{
  "arch": "unet",
  "model": "segmentation model",
  "dataset": "Sentinel-2 satellite tiles (TerraMesh)",
  "train_examples": 145000,
  "image_size": 64,
  "crop_scale_min": 0.7,
  "horizontal_flip": false,
  "num_classes": 10,
  "norm": "groupnorm",
  "activation": "relu",
  "weight_standardization": false,
  "pixel_unshuffle": 2,
  "widths": [96, 96, 192],
  "blocks_per_level": 2,
  "block": "basic",
  "attention": false,
  "upsampling": "transposed_conv",
  "init": "trunc_normal_002",
  "residual_init": "none",
  "optimizer": "normuon",
  "muon_scale": "original",
  "lr": 0.03,
  "momentum": 0.95,
  "nesterov": true,
  "orthogonalizer": "polar_express",
  "adamw_lr_other_params": 0.0023,
  "grad_clip": 1.0,
  "ema_decay": 0.99,
  "sam_rho": 0.05,
  "steps": 5000,
  "batch_size": 64,
  "epochs": 2.2,
  "lr_schedule": "linear",
  "final_lr_fraction": 0.1,
  "warmup_steps": 250,
  "weight_decay": 0.01,
  "adamw_weight_decay_other_params": 0.05
}
Rows from block 4, named by matrix and row number. Rows with one number belong to one channel. Each number is 200 + 20 x the weight over its row's rms, rounded and kept within 0 to 999. All counts start at 0. After the name is the row's rms in percent of the matrix's.
# convs0: first 3x3 conv (model.mid.0.convs.0.weight, 192x192x3x3), inputs 60-74, a 3x3 kernel for each
# convs1: second 3x3 conv (model.mid.0.convs.1.weight, 192x192x3x3, transposed), outputs 60-74, a 3x3 kernel for each
convs0.92,094,224,169,252,198,188,228,149,196,180,231,197,199,187,193,197,188,173,209,217,247,189,206,206,186,175,192,223,183,170,204,200,161,211,213,187,202,159,222,146,243,195,201,189,191,181,200,185,177,215,232,194,176,223,192,200,195,202,194,192,176,195,177,207,167,211,215,159,218,218,202,238,215,202,195,181,201,170,197,227,197,203,194,184,199,197,219,196,206,235,199,207,170,201,180,203,207,198,191,199,194,226,230,205,241,235,192,213,191,212,194,180,214,213,223,198,207,177,195,188,194,221,191,193,184,182,194,195,192,198,202,203,172,212,195,166
convs0.93,095,208,155,151,190,184,185,225,162,188,221,170,172,198,179,166,196,199,211,187,199,204,186,195,204,206,220,219,220,223,172,218,179,205,197,225,202,226,209,204,192,180,216,161,155,188,251,169,180,192,192,228,226,193,209,216,223,207,194,214,200,179,230,192,197,218,179,196,178,221,208,214,228,197,220,201,216,213,207,195,188,219,204,199,183,185,203,192,188,202,193,208,208,178,241,217,222,218,181,229,205,222,206,188,212,171,204,195,222,198,217,214,216,202,207,175,187,185,183,195,201,194,218,202,228,211,218,215,205,194,209,214,220,202,211,178
convs0.94,096,199,221,212,193,217,215,222,200,186,191,203,222,212,199,221,192,211,159,175,213,212,188,164,178,171,176,254,199,191,179,181,177,192,212,203,239,203,196,224,240,200,206,234,192,189,226,185,217,167,231,214,209,183,204,235,186,198,210,194,244,179,219,155,252,167,221,200,212,175,197,215,191,182,181,195,183,203,227,185,180,172,188,198,209,215,210,225,215,215,202,228,208,214,203,200,194,203,195,205,223,202,239,222,218,234,224,183,218,206,205,214,199,191,198,214,199,204,169,199,211,169,172,210,172,179,196,220,201,198,197,222,203,194,160,183
convs0.95,103,233,180,168,214,230,191,192,174,174,230,162,171,177,227,226,192,185,169,177,251,195,209,213,207,202,180,242,182,196,197,207,173,188,200,204,194,234,214,217,175,235,215,197,199,172,189,220,161,250,159,177,192,191,248,209,208,167,185,222,187,209,218,188,206,222,208,231,240,252,223,190,218,192,202,223,201,217,208,185,216,192,200,221,220,226,221,194,181,200,200,200,170,172,145,167,189,197,182,194,186,211,170,251,195,198,201,185,212,207,164,211,192,177,204,191,207,203,184,214,216,203,192,203,189,192,184,200,170,208,176,194,195,191,180,179
convs0.96,097,211,199,217,224,230,250,197,180,183,176,200,182,241,250,222,176,178,193,206,248,195,247,198,199,193,250,185,197,185,180,185,204,196,177,209,192,168,171,185,226,265,185,174,208,181,196,191,193,241,196,203,197,217,182,224,187,181,201,192,212,190,192,185,199,216,192,188,239,193,207,194,178,205,234,202,216,229,191,187,189,190,202,220,219,201,239,194,209,186,199,194,174,209,199,220,210,197,179,207,215,214,228,205,227,186,205,183,182,218,208,193,214,216,178,196,159,188,235,201,186,234,190,195,207,165,189,223,186,162,235,240,173,188,236,167
convs0.97,132,241,195,197,180,193,227,189,201,228,199,191,185,173,177,202,174,157,200,206,206,260,228,191,197,206,231,181,200,199,202,197,200,180,209,188,200,188,189,201,179,186,216,160,204,215,230,176,137,157,117,180,165,133,159,205,201,207,208,178,207,204,169,189,188,206,194,193,190,186,173,206,164,208,183,191,208,177,199,180,201,176,208,191,186,196,168,198,203,189,175,223,179,177,197,192,196,201,155,210,207,196,205,214,198,227,237,201,222,203,206,239,190,221,229,177,220,211,203,197,201,191,200,214,201,207,205,198,172,184,178,209,191,177,201,208
convs0.98,106,209,222,177,169,203,205,174,190,256,192,229,187,200,211,191,173,181,164,218,204,202,221,208,216,204,206,181,183,206,201,215,217,222,200,197,212,178,173,150,214,170,315,187,193,147,220,246,196,211,207,194,226,196,188,198,198,199,189,219,190,198,192,183,210,181,218,199,195,227,212,216,198,188,213,206,205,183,223,196,207,221,186,201,195,196,194,219,205,198,206,211,212,191,183,208,175,183,179,197,187,182,227,205,198,186,222,174,212,201,171,173,199,193,243,176,204,192,197,201,206,227,214,220,191,189,199,185,197,211,192,212,231,181,199,188
convs0.99,097,225,270,171,226,185,175,230,220,167,194,202,149,186,209,197,208,215,191,189,214,230,219,222,200,192,213,178,209,199,208,190,198,168,180,209,217,183,209,169,177,200,199,145,183,174,207,201,190,171,196,199,187,188,194,199,226,202,195,196,223,212,196,201,204,224,192,229,213,176,218,194,202,205,202,194,192,203,194,183,196,203,215,199,173,168,197,234,172,205,206,221,213,168,207,222,209,182,189,192,193,212,168,236,226,235,191,208,203,209,193,175,153,216,192,166,199,201,194,227,197,180,200,204,193,199,186,223,193,178,199,187,153,172,194,178
convs0.100,095,206,204,213,205,183,206,217,200,213,220,180,231,213,151,212,228,173,202,210,207,191,242,200,183,176,205,183,191,202,181,186,170,184,195,172,194,214,223,207,215,187,186,244,189,205,209,182,190,186,189,164,220,195,181,207,196,216,216,204,239,187,200,214,214,173,224,160,218,222,164,220,197,219,200,200,216,213,206,192,202,185,216,187,197,186,172,198,211,188,207,196,195,183,217,189,220,193,192,222,196,190,164,217,212,187,212,202,187,180,171,185,154,174,166,192,196,206,227,186,174,206,211,225,216,180,204,205,199,187,208,175,183,190,198,200
convs0.101,099,191,202,207,204,213,156,172,179,192,229,260,249,189,203,171,219,210,204,199,143,210,246,199,227,201,154,199,213,193,209,212,203,210,186,223,197,208,217,219,237,176,230,184,217,196,194,175,229,210,198,208,214,163,199,216,222,211,226,191,208,208,211,199,230,215,192,247,228,223,164,194,174,206,199,205,213,199,234,184,175,164,201,182,201,171,189,186,188,196,198,185,188,209,216,197,204,202,191,189,195,185,186,193,179,177,183,188,199,205,213,210,197,217,241,195,196,206,208,208,223,209,196,185,203,202,205,188,214,186,207,202,175,224,214,189
convs0.102,102,193,223,194,221,199,192,204,196,214,197,269,196,243,227,178,218,198,213,263,185,230,230,177,233,255,248,224,231,176,216,180,199,201,170,163,191,224,214,137,192,165,217,187,213,210,193,173,218,251,187,175,195,210,207,194,203,188,186,195,166,197,182,172,201,195,250,203,197,220,210,228,194,200,227,219,226,224,213,164,209,196,202,207,192,210,190,180,181,195,192,166,173,252,193,191,145,212,207,180,185,210,209,207,214,185,206,181,219,212,194,171,207,211,204,206,218,205,191,197,200,218,187,177,197,172,179,212,213,212,216,206,203,211,187,183
convs0.103,094,167,199,192,150,227,190,167,212,196,187,198,229,203,257,246,171,225,177,199,203,222,242,188,180,213,185,189,164,194,229,218,208,229,196,217,207,191,176,151,194,218,205,200,225,168,233,191,190,262,237,217,198,193,194,193,216,209,234,205,215,211,225,205,227,203,192,220,224,208,227,240,206,190,195,206,196,197,197,215,214,233,194,176,193,189,203,193,222,184,198,204,188,199,171,200,189,185,227,245,217,191,241,217,210,210,184,198,216,210,152,185,191,231,209,219,188,213,184,210,207,216,190,184,221,215,233,199,187,190,168,182,179,185,212,199
convs0.104,097,193,183,177,212,222,216,202,170,200,198,189,228,167,162,224,161,194,212,245,195,225,196,210,181,229,167,158,209,193,185,231,199,208,207,182,231,213,169,159,212,203,201,234,172,222,234,208,177,152,172,181,153,196,165,201,215,194,193,211,216,207,198,205,200,195,209,198,206,205,191,195,177,188,172,175,197,201,189,185,173,173,211,211,182,211,184,188,212,198,181,212,206,179,228,207,211,251,229,183,222,226,172,180,209,181,226,177,176,183,200,185,231,216,175,201,212,200,217,187,208,206,220,213,216,205,190,212,189,194,217,196,204,180,184,178
convs0.105,096,229,195,227,182,189,188,198,211,216,209,223,220,192,208,185,192,181,201,218,218,196,200,228,211,207,235,210,196,193,208,197,183,213,211,217,206,179,184,207,180,176,190,214,193,181,180,155,189,169,213,161,170,185,187,204,209,199,236,193,230,214,208,195,196,213,195,215,223,216,199,189,172,217,217,204,191,209,183,194,207,189,202,192,222,199,195,196,219,195,192,200,202,199,190,178,210,182,192,202,191,189,192,180,212,195,200,179,208,175,221,178,198,206,178,180,175,185,195,227,215,205,209,200,212,212,206,219,218,208,235,222,191,186,175,177
convs0.106,097,215,245,201,241,226,239,191,236,216,192,188,204,231,174,237,223,225,221,236,163,202,216,155,203,197,184,204,185,200,212,193,223,207,196,196,193,189,200,158,189,246,293,216,205,207,204,197,181,219,212,252,194,198,230,205,228,194,207,193,196,219,206,205,239,213,235,191,233,155,187,202,188,184,199,225,202,191,210,173,200,185,225,193,184,189,181,206,200,182,163,190,200,185,191,187,202,168,191,161,183,198,188,188,188,182,217,221,212,228,206,215,204,198,215,186,201,180,183,185,206,179,175,176,162,171,203,172,198,199,170,209,212,162,170,198
convs0.107,097,204,198,180,199,209,201,171,184,165,200,177,176,169,188,161,182,166,148,179,229,204,219,203,197,189,199,178,196,202,208,195,176,208,198,208,220,209,241,229,184,178,218,198,226,175,181,223,197,209,228,225,186,161,171,196,210,209,202,191,193,186,165,220,184,212,211,200,239,221,240,210,187,201,193,223,219,213,224,200,197,180,196,189,223,206,236,226,208,222,222,198,187,226,187,185,197,216,215,192,194,214,178,225,232,201,230,204,188,211,196,221,205,218,176,195,223,177,186,218,201,211,212,205,204,222,210,207,194,186,186,192,203,246,211,196
convs0.108,100,208,181,199,195,189,187,187,208,186,211,209,176,208,198,227,180,203,224,180,200,225,213,201,208,217,149,219,185,219,185,185,165,211,218,193,204,186,194,216,170,181,193,182,208,238,219,165,189,192,175,233,161,173,253,216,207,214,212,191,205,217,198,201,184,192,193,221,209,206,207,211,162,206,209,207,198,191,237,205,203,210,221,192,208,199,204,213,206,203,192,214,243,207,217,216,233,180,215,187,193,190,202,200,211,194,193,220,200,203,189,219,224,197,215,219,218,209,196,162,189,181,185,188,195,220,180,198,172,187,198,161,193,194,210,237
convs0.109,089,186,230,207,200,206,198,200,224,193,194,225,195,178,224,196,188,206,209,200,189,193,203,190,211,206,246,211,178,197,220,217,200,209,199,207,206,169,187,179,177,194,212,215,174,221,161,189,208,214,199,181,212,200,221,206,212,189,206,197,203,201,160,189,203,213,209,206,178,197,221,237,187,214,196,238,223,213,219,187,212,208,191,231,216,223,203,223,187,202,212,187,189,201,206,189,217,194,180,245,235,198,223,228,180,194,223,183,171,189,208,182,182,194,233,188,215,226,208,217,218,201,210,227,187,213,206,189,189,231,206,196,236,218,216,225
convs0.110,096,201,219,246,165,204,151,206,208,203,175,175,165,181,189,182,183,233,173,171,200,224,207,225,204,216,182,198,243,217,218,198,185,222,191,185,211,172,183,210,221,161,213,197,182,172,164,230,212,218,171,194,172,204,156,195,193,170,203,208,180,208,192,190,268,192,215,227,208,192,199,175,228,195,210,228,201,205,200,229,204,218,213,233,210,205,174,239,183,192,204,174,192,180,189,185,186,180,221,210,191,196,186,185,165,190,183,194,190,160,183,234,197,190,184,256,200,230,213,213,224,185,206,207,204,186,214,189,203,208,213,167,174,192,222,220
convs0.111,101,239,257,204,258,217,252,180,196,204,210,188,184,250,211,239,192,190,240,177,174,246,178,196,198,210,162,220,206,212,212,197,199,214,201,203,218,186,193,149,231,205,230,161,204,182,218,244,229,185,204,183,180,218,237,206,200,205,189,167,207,221,197,188,207,195,241,216,199,197,197,219,218,209,200,190,182,200,174,189,187,215,189,208,190,196,194,185,176,197,237,225,223,190,189,204,216,185,211,236,222,244,205,195,221,177,200,224,199,202,159,189,207,229,204,197,212,200,207,191,196,191,182,190,175,195,187,186,207,179,171,193,195,173,214,215
convs0.112,099,174,183,219,203,209,190,215,235,198,180,211,197,214,199,192,194,178,174,195,180,188,218,179,191,175,180,204,206,215,182,229,181,205,213,208,187,205,266,231,164,171,219,284,235,193,183,219,213,211,191,204,192,198,198,203,219,221,199,182,240,185,216,201,205,203,203,192,221,195,214,216,230,178,195,177,186,203,194,194,191,180,194,189,192,198,209,229,223,193,194,212,200,218,197,210,217,219,224,215,176,177,204,211,184,192,210,199,202,202,203,206,189,222,210,188,216,186,197,213,208,197,218,178,203,196,195,210,195,247,185,214,229,203,206,178
convs0.113,097,228,227,206,193,226,157,213,177,195,199,196,199,183,184,189,195,194,186,187,212,192,198,164,168,230,183,208,178,189,199,190,207,186,173,223,206,208,181,225,183,172,203,177,234,190,160,249,183,224,235,170,196,217,182,213,201,201,215,178,194,176,162,208,185,198,226,218,204,175,199,221,190,226,212,206,231,214,211,224,233,199,196,195,187,195,191,203,187,195,208,185,198,197,186,196,206,213,201,228,203,216,213,186,191,186,184,168,192,238,185,196,241,210,254,217,213,210,216,215,200,208,207,224,190,199,178,199,175,195,197,216,181,205,203,197
convs0.114,095,179,218,240,234,212,242,189,226,202,162,189,195,244,238,215,231,194,188,220,157,192,227,209,205,181,188,205,228,214,218,213,216,209,201,201,200,171,210,190,208,169,197,197,205,248,162,215,248,198,219,223,188,127,236,211,231,210,231,209,223,187,218,196,199,170,239,221,198,224,212,234,269,223,212,213,204,218,192,205,219,204,205,190,195,214,196,196,203,217,213,197,198,186,205,201,162,179,195,202,194,193,182,187,182,147,183,174,196,160,224,201,168,191,164,210,204,194,207,204,220,206,167,197,203,209,211,185,179,186,185,153,172,189,157,186
convs0.115,098,222,196,223,235,198,173,231,221,173,194,161,196,201,191,163,212,206,192,219,215,170,230,189,220,205,197,181,175,183,204,200,175,197,216,204,187,182,251,185,207,221,199,207,208,170,185,199,182,212,188,224,212,191,169,208,170,192,225,178,192,217,170,170,196,209,183,203,210,203,235,174,238,195,241,216,208,198,198,210,215,182,176,214,212,194,216,189,196,196,232,188,232,210,198,203,195,216,192,214,179,234,206,188,175,192,210,178,183,205,211,205,209,229,195,215,207,221,204,173,221,181,209,220,194,201,239,184,211,199,208,203,230,221,165,218
convs0.116,094,180,173,188,202,171,221,158,188,211,227,202,193,200,194,194,184,207,189,211,224,182,192,145,184,186,172,188,209,187,194,197,212,227,197,207,196,157,176,175,212,208,207,196,229,192,207,257,196,202,174,139,184,201,197,206,231,222,223,208,190,210,203,206,233,241,185,212,186,199,192,194,188,218,212,212,188,195,192,222,214,209,191,197,191,225,200,212,191,208,197,178,203,203,211,191,175,198,202,223,173,203,190,179,176,178,186,200,202,156,171,184,173,222,173,203,186,196,228,215,190,222,212,221,198,200,189,170,199,181,197,231,209,191,213,184
convs1.92,131,235,200,191,224,197,149,217,206,214,181,179,207,184,168,217,196,214,213,132,210,205,163,211,183,185,207,174,164,176,224,196,223,181,178,208,224,200,204,200,191,205,215,186,185,204,200,219,185,220,203,218,199,213,241,184,217,228,158,218,224,192,170,197,176,219,198,185,209,171,195,197,188,229,270,188,193,214,179,204,182,172,172,199,243,133,198,164,164,196,153,215,210,183,223,209,194,213,209,191,181,212,184,199,231,207,164,198,182,212,200,229,213,210,225,210,224,231,216,210,198,189,195,208,185,204,178,217,204,189,204,203,219,194,198,163
convs1.93,093,191,236,212,197,227,210,220,230,201,217,192,179,206,173,185,226,174,200,205,206,206,166,231,212,191,218,185,228,187,210,209,208,166,232,229,180,232,210,184,193,177,231,185,193,188,230,194,183,210,208,236,192,216,186,164,197,162,169,191,204,164,180,187,184,214,187,158,210,185,224,209,214,173,214,204,168,159,152,178,185,203,202,206,210,193,191,196,193,212,202,187,169,183,220,192,188,172,246,189,175,245,204,218,243,193,220,215,202,218,200,188,205,210,182,208,234,173,194,173,213,209,195,200,208,195,192,170,199,189,189,198,201,157,180,203
convs1.94,108,188,211,193,173,199,227,205,176,199,202,207,226,194,237,186,205,200,210,175,209,203,199,222,229,217,216,216,195,194,174,159,194,191,192,207,211,209,218,197,195,189,201,198,195,207,210,213,201,186,188,214,200,207,197,173,194,210,205,204,209,197,196,192,209,161,183,183,185,200,209,226,227,212,181,208,187,208,196,195,211,201,182,232,209,213,196,194,201,201,228,180,238,170,195,205,179,213,193,185,198,214,197,194,168,209,158,195,197,214,188,192,198,190,242,208,188,240,196,191,219,149,225,201,198,198,224,193,160,188,170,192,230,251,218,211
convs1.95,073,187,217,220,197,197,182,202,189,184,211,225,181,205,230,259,182,215,184,165,234,193,169,181,186,169,176,201,180,182,167,189,217,244,208,209,180,182,167,214,203,200,172,182,170,179,184,187,219,169,209,187,201,171,210,214,196,178,210,195,235,205,213,213,214,202,213,184,198,182,197,193,209,198,200,190,183,211,208,182,192,189,209,190,198,197,190,190,215,180,216,235,196,187,216,239,192,219,204,163,215,164,207,189,199,195,178,162,214,192,185,225,170,205,191,170,223,194,193,226,209,244,225,227,198,192,197,204,191,192,203,204,235,276,191,201
convs1.96,103,203,191,203,158,210,161,199,218,181,192,213,222,183,189,242,164,168,226,217,226,170,189,184,194,200,181,197,172,216,192,215,224,252,195,186,211,170,172,181,197,194,190,218,191,183,172,183,179,215,173,198,210,189,244,201,221,226,207,222,220,210,212,175,206,219,206,218,202,203,188,219,228,192,220,198,201,186,167,201,186,160,224,205,210,186,204,204,204,202,177,182,202,198,192,207,190,193,208,215,188,210,193,209,190,205,179,231,182,214,209,198,220,200,183,199,162,158,212,209,186,207,214,216,199,207,221,187,194,233,186,220,209,214,186,194
convs1.97,022,195,200,202,195,155,175,213,190,172,235,196,224,220,196,207,214,211,239,200,219,216,181,217,211,172,207,190,180,184,185,196,215,180,187,204,180,200,197,167,185,187,176,202,178,181,188,197,193,213,195,187,208,167,202,194,179,188,193,201,199,242,246,234,165,179,210,187,193,185,194,201,208,189,206,205,212,212,213,176,217,217,229,235,251,194,218,211,188,196,178,217,228,215,192,203,197,200,211,203,215,195,217,192,203,196,199,186,214,187,200,197,209,216,207,176,212,221,204,213,214,217,198,231,191,220,201,183,195,202,197,207,185,200,180,198
convs1.98,054,175,178,177,190,177,180,196,191,218,202,240,221,205,245,217,216,220,237,202,186,233,174,182,188,184,202,144,202,172,182,201,160,219,199,172,186,218,199,208,207,166,211,161,198,188,221,196,189,235,199,192,200,209,166,177,203,198,192,196,201,203,228,168,198,188,205,177,203,235,176,226,217,188,177,208,204,164,204,184,224,184,184,207,219,213,178,175,189,211,200,223,217,199,230,214,262,203,179,211,188,176,190,160,183,195,185,207,232,232,179,212,187,225,180,206,203,183,209,176,164,183,177,192,208,156,183,216,201,214,193,184,213,192,201,186
convs1.99,089,187,161,196,185,181,184,197,206,194,193,210,172,188,216,233,192,198,212,183,194,186,187,256,225,191,208,194,201,202,222,209,206,181,215,189,180,202,196,195,195,198,188,232,194,157,201,192,168,195,220,209,178,221,187,219,211,200,261,211,197,214,177,195,196,208,178,155,161,216,194,168,209,162,180,213,222,170,193,176,164,194,227,184,193,195,173,189,199,201,195,199,179,223,217,189,193,171,172,230,194,213,199,185,203,203,184,198,177,191,246,183,201,234,195,191,215,211,266,216,225,231,182,217,230,168,240,205,182,196,200,219,202,210,189,203
convs1.100,063,191,201,194,203,195,207,225,167,205,192,229,194,205,178,217,204,174,176,207,206,219,199,216,200,234,192,194,172,155,198,207,191,171,218,209,203,194,211,203,221,211,211,224,218,241,190,216,195,171,224,203,185,194,219,186,189,178,171,219,184,212,194,149,214,187,196,223,215,238,214,225,198,156,156,212,156,160,166,213,183,190,207,223,205,193,227,200,244,237,242,196,217,186,203,197,191,233,199,217,226,172,216,211,215,233,194,187,192,209,195,142,201,200,215,217,213,196,221,213,226,182,208,217,203,190,196,216,179,182,230,225,197,203,184,224
convs1.101,087,166,215,174,223,230,206,189,210,214,218,221,211,208,219,176,179,188,188,242,210,215,170,186,165,147,223,177,235,214,213,209,209,184,217,184,190,248,230,190,221,187,225,208,210,186,207,193,176,230,206,232,176,204,203,185,214,181,113,196,212,204,187,191,180,201,213,182,197,222,177,198,205,218,205,186,202,214,179,235,193,211,192,179,199,207,207,205,192,204,207,226,198,216,199,198,192,193,204,215,173,227,222,216,229,203,188,191,208,201,202,202,204,219,177,201,200,203,204,206,197,205,179,239,209,202,178,209,184,185,220,199,221,191,199,172
convs1.102,085,192,183,209,195,194,202,208,181,225,203,184,218,192,186,211,155,161,198,203,197,210,186,226,167,205,215,179,211,229,182,171,199,233,216,194,217,224,167,183,225,158,191,232,183,187,202,177,181,177,209,190,173,189,212,192,196,209,184,234,241,185,248,200,207,212,199,179,247,194,190,177,212,191,229,196,185,220,181,176,207,202,190,195,197,207,231,197,211,194,218,193,193,218,210,212,209,218,203,207,174,225,208,174,230,204,195,195,194,180,195,222,202,193,187,193,177,166,202,201,217,198,206,223,221,182,201,245,242,206,178,221,190,197,216,181
convs1.103,113,186,194,182,178,232,236,162,203,206,208,215,220,200,211,172,174,161,207,241,205,218,164,192,263,203,224,209,175,209,183,191,169,213,195,174,200,188,221,184,219,233,187,178,197,186,144,211,257,159,196,265,194,219,239,186,208,188,219,171,179,219,174,163,190,155,182,180,176,205,187,184,210,182,191,238,201,210,205,204,182,199,181,201,203,219,203,180,202,228,176,200,200,197,189,218,180,167,200,168,224,217,191,191,215,246,208,159,170,217,173,203,192,178,267,183,210,199,179,188,212,211,211,195,211,238,245,195,181,212,193,185,202,184,200,218
convs1.104,120,196,214,211,211,215,188,234,213,176,221,199,169,246,190,204,216,191,230,181,204,193,178,208,157,187,230,183,171,183,180,164,200,197,185,190,203,164,181,192,210,219,215,193,173,226,167,209,221,209,211,155,220,220,217,204,181,169,192,202,182,176,195,211,205,196,224,186,198,203,237,217,236,180,212,207,180,198,213,166,230,241,252,236,198,171,197,222,209,219,198,209,214,198,228,209,178,250,203,166,225,221,227,232,181,179,225,195,170,155,188,193,216,190,199,203,185,184,226,212,213,193,197,181,194,186,173,185,199,187,181,237,188,234,176,221
convs1.105,075,200,250,180,199,236,188,224,208,249,214,201,180,170,179,201,190,168,174,190,191,166,212,184,232,188,160,165,213,157,165,186,171,163,162,182,190,199,219,205,189,190,215,213,191,238,193,207,200,184,220,218,204,190,217,178,205,172,162,190,203,210,180,184,180,186,148,205,173,183,193,184,189,169,207,179,178,207,212,209,156,195,183,217,186,199,221,193,199,248,198,176,210,194,181,183,188,200,211,178,193,203,191,180,197,222,233,202,201,201,166,196,200,201,217,225,204,210,212,192,195,196,182,232,234,184,227,189,186,199,224,209,217,214,214,197
convs1.106,103,163,160,192,191,204,207,214,178,195,217,199,191,213,219,229,218,179,203,228,219,223,196,231,220,181,191,205,206,187,167,200,195,186,206,162,166,192,133,214,219,182,179,195,207,168,164,183,192,178,181,215,192,199,176,173,214,189,197,175,240,180,190,230,222,202,220,172,213,182,227,210,225,219,218,236,223,224,216,217,232,232,198,200,164,214,199,176,146,183,164,179,182,198,180,216,199,223,205,187,192,187,185,197,194,199,224,231,221,153,202,196,215,207,205,172,169,221,181,211,201,190,186,224,235,182,221,257,211,224,213,191,206,207,225,220
convs1.107,117,212,205,224,228,214,194,209,225,192,183,181,232,230,202,204,160,192,209,182,190,213,158,200,232,217,198,201,225,211,210,192,214,200,230,221,180,213,214,181,169,180,222,195,200,223,206,210,208,169,164,213,203,223,207,217,214,225,235,200,236,209,203,205,209,227,186,209,229,200,215,222,216,210,181,164,180,170,175,172,203,176,233,177,195,201,207,205,168,177,200,207,204,223,239,238,192,193,212,186,197,156,164,186,201,206,201,188,187,220,201,197,205,186,188,210,208,195,214,196,179,197,206,220,229,188,195,200,162,215,193,138,203,199,220,210
convs1.108,081,240,191,197,193,195,200,198,200,204,195,205,207,227,179,227,185,196,211,174,234,160,187,199,166,204,210,172,188,195,209,184,226,240,223,218,202,221,181,213,202,177,207,191,182,186,195,199,186,177,214,219,201,220,227,190,219,230,163,181,185,192,209,172,180,206,171,184,192,204,225,230,168,219,174,195,178,178,158,177,196,218,204,182,183,186,187,194,209,198,187,197,197,195,219,187,228,246,204,211,205,211,203,175,177,174,180,191,201,209,196,186,234,207,203,204,186,222,185,220,173,185,237,188,207,239,195,204,234,235,196,216,205,194,223,215
convs1.109,119,167,218,171,234,224,186,194,210,186,177,205,162,204,190,205,217,207,192,226,223,241,205,203,225,192,204,236,206,208,199,202,213,158,186,171,176,230,188,199,218,200,230,231,198,214,236,246,184,207,227,204,220,200,230,218,231,200,216,220,246,202,192,220,169,179,210,193,206,183,203,192,169,164,194,203,170,184,168,195,209,189,233,211,198,215,202,208,198,182,199,202,222,186,208,185,211,235,216,198,232,219,215,182,249,201,194,200,221,195,180,206,222,195,208,241,226,199,216,167,218,192,169,236,164,177,215,207,147,190,182,195,190,180,194,206
convs1.110,090,204,166,206,207,176,207,167,188,201,185,205,185,200,200,203,247,202,223,202,194,204,224,224,210,197,192,208,215,185,207,220,191,207,205,198,189,203,208,203,199,201,203,189,224,192,192,188,211,172,192,186,159,168,197,214,212,217,221,214,195,186,215,233,202,214,209,178,243,218,201,241,235,221,175,173,200,198,215,175,213,166,187,212,178,193,193,195,189,245,186,212,233,214,209,208,205,227,211,230,228,218,246,209,200,192,237,211,223,169,186,177,193,218,205,218,206,175,209,160,167,193,195,202,163,171,230,183,176,195,200,213,197,218,231,217
convs1.111,088,166,181,209,222,173,165,191,197,189,202,227,238,228,224,238,195,215,191,189,231,199,202,202,199,226,201,186,201,254,226,186,223,201,200,199,210,215,165,180,181,201,188,173,196,183,187,174,197,173,197,193,208,185,203,207,176,217,187,186,217,183,229,184,203,200,158,166,176,169,178,182,193,191,188,206,217,193,218,220,227,192,230,202,220,200,219,224,235,197,191,172,219,223,191,242,186,180,209,184,208,199,189,186,180,185,177,228,184,154,177,183,199,212,209,176,207,171,215,239,230,227,207,213,209,202,195,196,247,216,231,220,219,194,181,214
convs1.112,087,238,219,181,175,187,181,215,205,154,181,212,194,232,197,173,186,207,179,196,212,196,190,200,228,205,199,220,239,200,188,200,219,191,192,209,183,195,216,236,192,184,180,179,188,176,213,173,186,175,196,220,200,203,240,206,206,236,217,227,205,201,193,188,199,208,176,212,203,196,207,187,225,203,183,191,155,193,182,164,205,179,204,170,206,225,196,219,163,168,185,190,190,192,201,184,197,194,167,191,224,215,174,195,204,184,197,206,189,193,158,153,182,159,169,201,235,211,197,184,204,209,176,236,255,233,172,190,162,194,190,166,192,225,176,181
convs1.113,084,186,187,187,184,171,166,223,214,175,257,228,205,220,232,219,200,218,207,190,189,171,212,201,183,185,193,192,196,234,210,205,219,179,189,203,178,206,202,212,196,221,239,224,172,167,160,203,215,192,198,195,235,204,215,181,200,213,188,232,201,217,215,224,192,215,222,186,222,191,180,197,178,181,157,172,197,199,215,207,181,186,194,203,184,233,206,227,217,215,205,198,218,190,168,195,183,209,181,182,205,203,207,186,188,187,175,155,176,162,178,205,184,202,179,155,193,184,207,208,159,240,183,212,180,185,169,220,209,194,199,190,210,184,176,207
convs1.114,100,205,210,181,217,193,201,196,217,243,211,195,238,166,172,194,180,170,178,182,195,192,204,207,199,219,192,257,197,193,171,188,213,182,200,197,215,209,210,255,197,198,218,184,156,203,196,177,172,189,185,196,220,180,210,165,179,206,174,215,182,199,181,185,193,193,216,174,198,189,162,213,234,159,168,208,190,173,214,197,198,238,189,176,181,246,231,195,202,196,199,167,213,194,164,199,196,188,208,167,208,233,197,212,232,195,202,222,226,199,213,204,229,151,197,189,219,187,216,224,189,210,216,198,197,170,230,202,171,214,223,238,216,210,249,214
convs1.115,126,179,179,203,195,235,206,196,219,194,175,169,214,193,194,195,221,203,256,197,180,224,181,182,219,157,198,191,196,203,200,199,221,215,218,214,174,221,183,225,191,189,195,205,195,172,187,185,203,225,188,217,211,192,202,200,236,226,199,217,222,220,205,214,217,187,200,211,202,229,200,223,196,210,166,195,214,179,189,206,169,189,221,175,235,165,182,185,169,203,213,173,184,225,219,238,184,188,233,167,202,231,177,192,210,169,185,184,230,214,216,175,214,221,190,209,237,169,203,215,147,189,172,215,192,217,156,187,188,202,217,205,172,211,240,215
convs1.116,070,162,176,185,170,159,226,219,209,185,213,218,206,176,211,203,213,177,167,233,222,205,175,220,209,214,188,181,179,207,178,198,182,177,213,201,242,203,194,193,172,215,179,210,199,162,173,205,214,182,216,206,183,182,217,198,200,208,195,183,183,216,189,215,173,205,171,197,176,194,184,205,195,194,196,210,187,176,203,218,194,232,163,214,182,224,206,184,209,192,206,222,231,217,201,204,212,206,181,186,212,223,196,180,209,233,181,169,201,200,213,203,229,217,200,218,185,201,178,165,174,174,191,184,151,192,210,232,202,174,197,187,185,153,175,168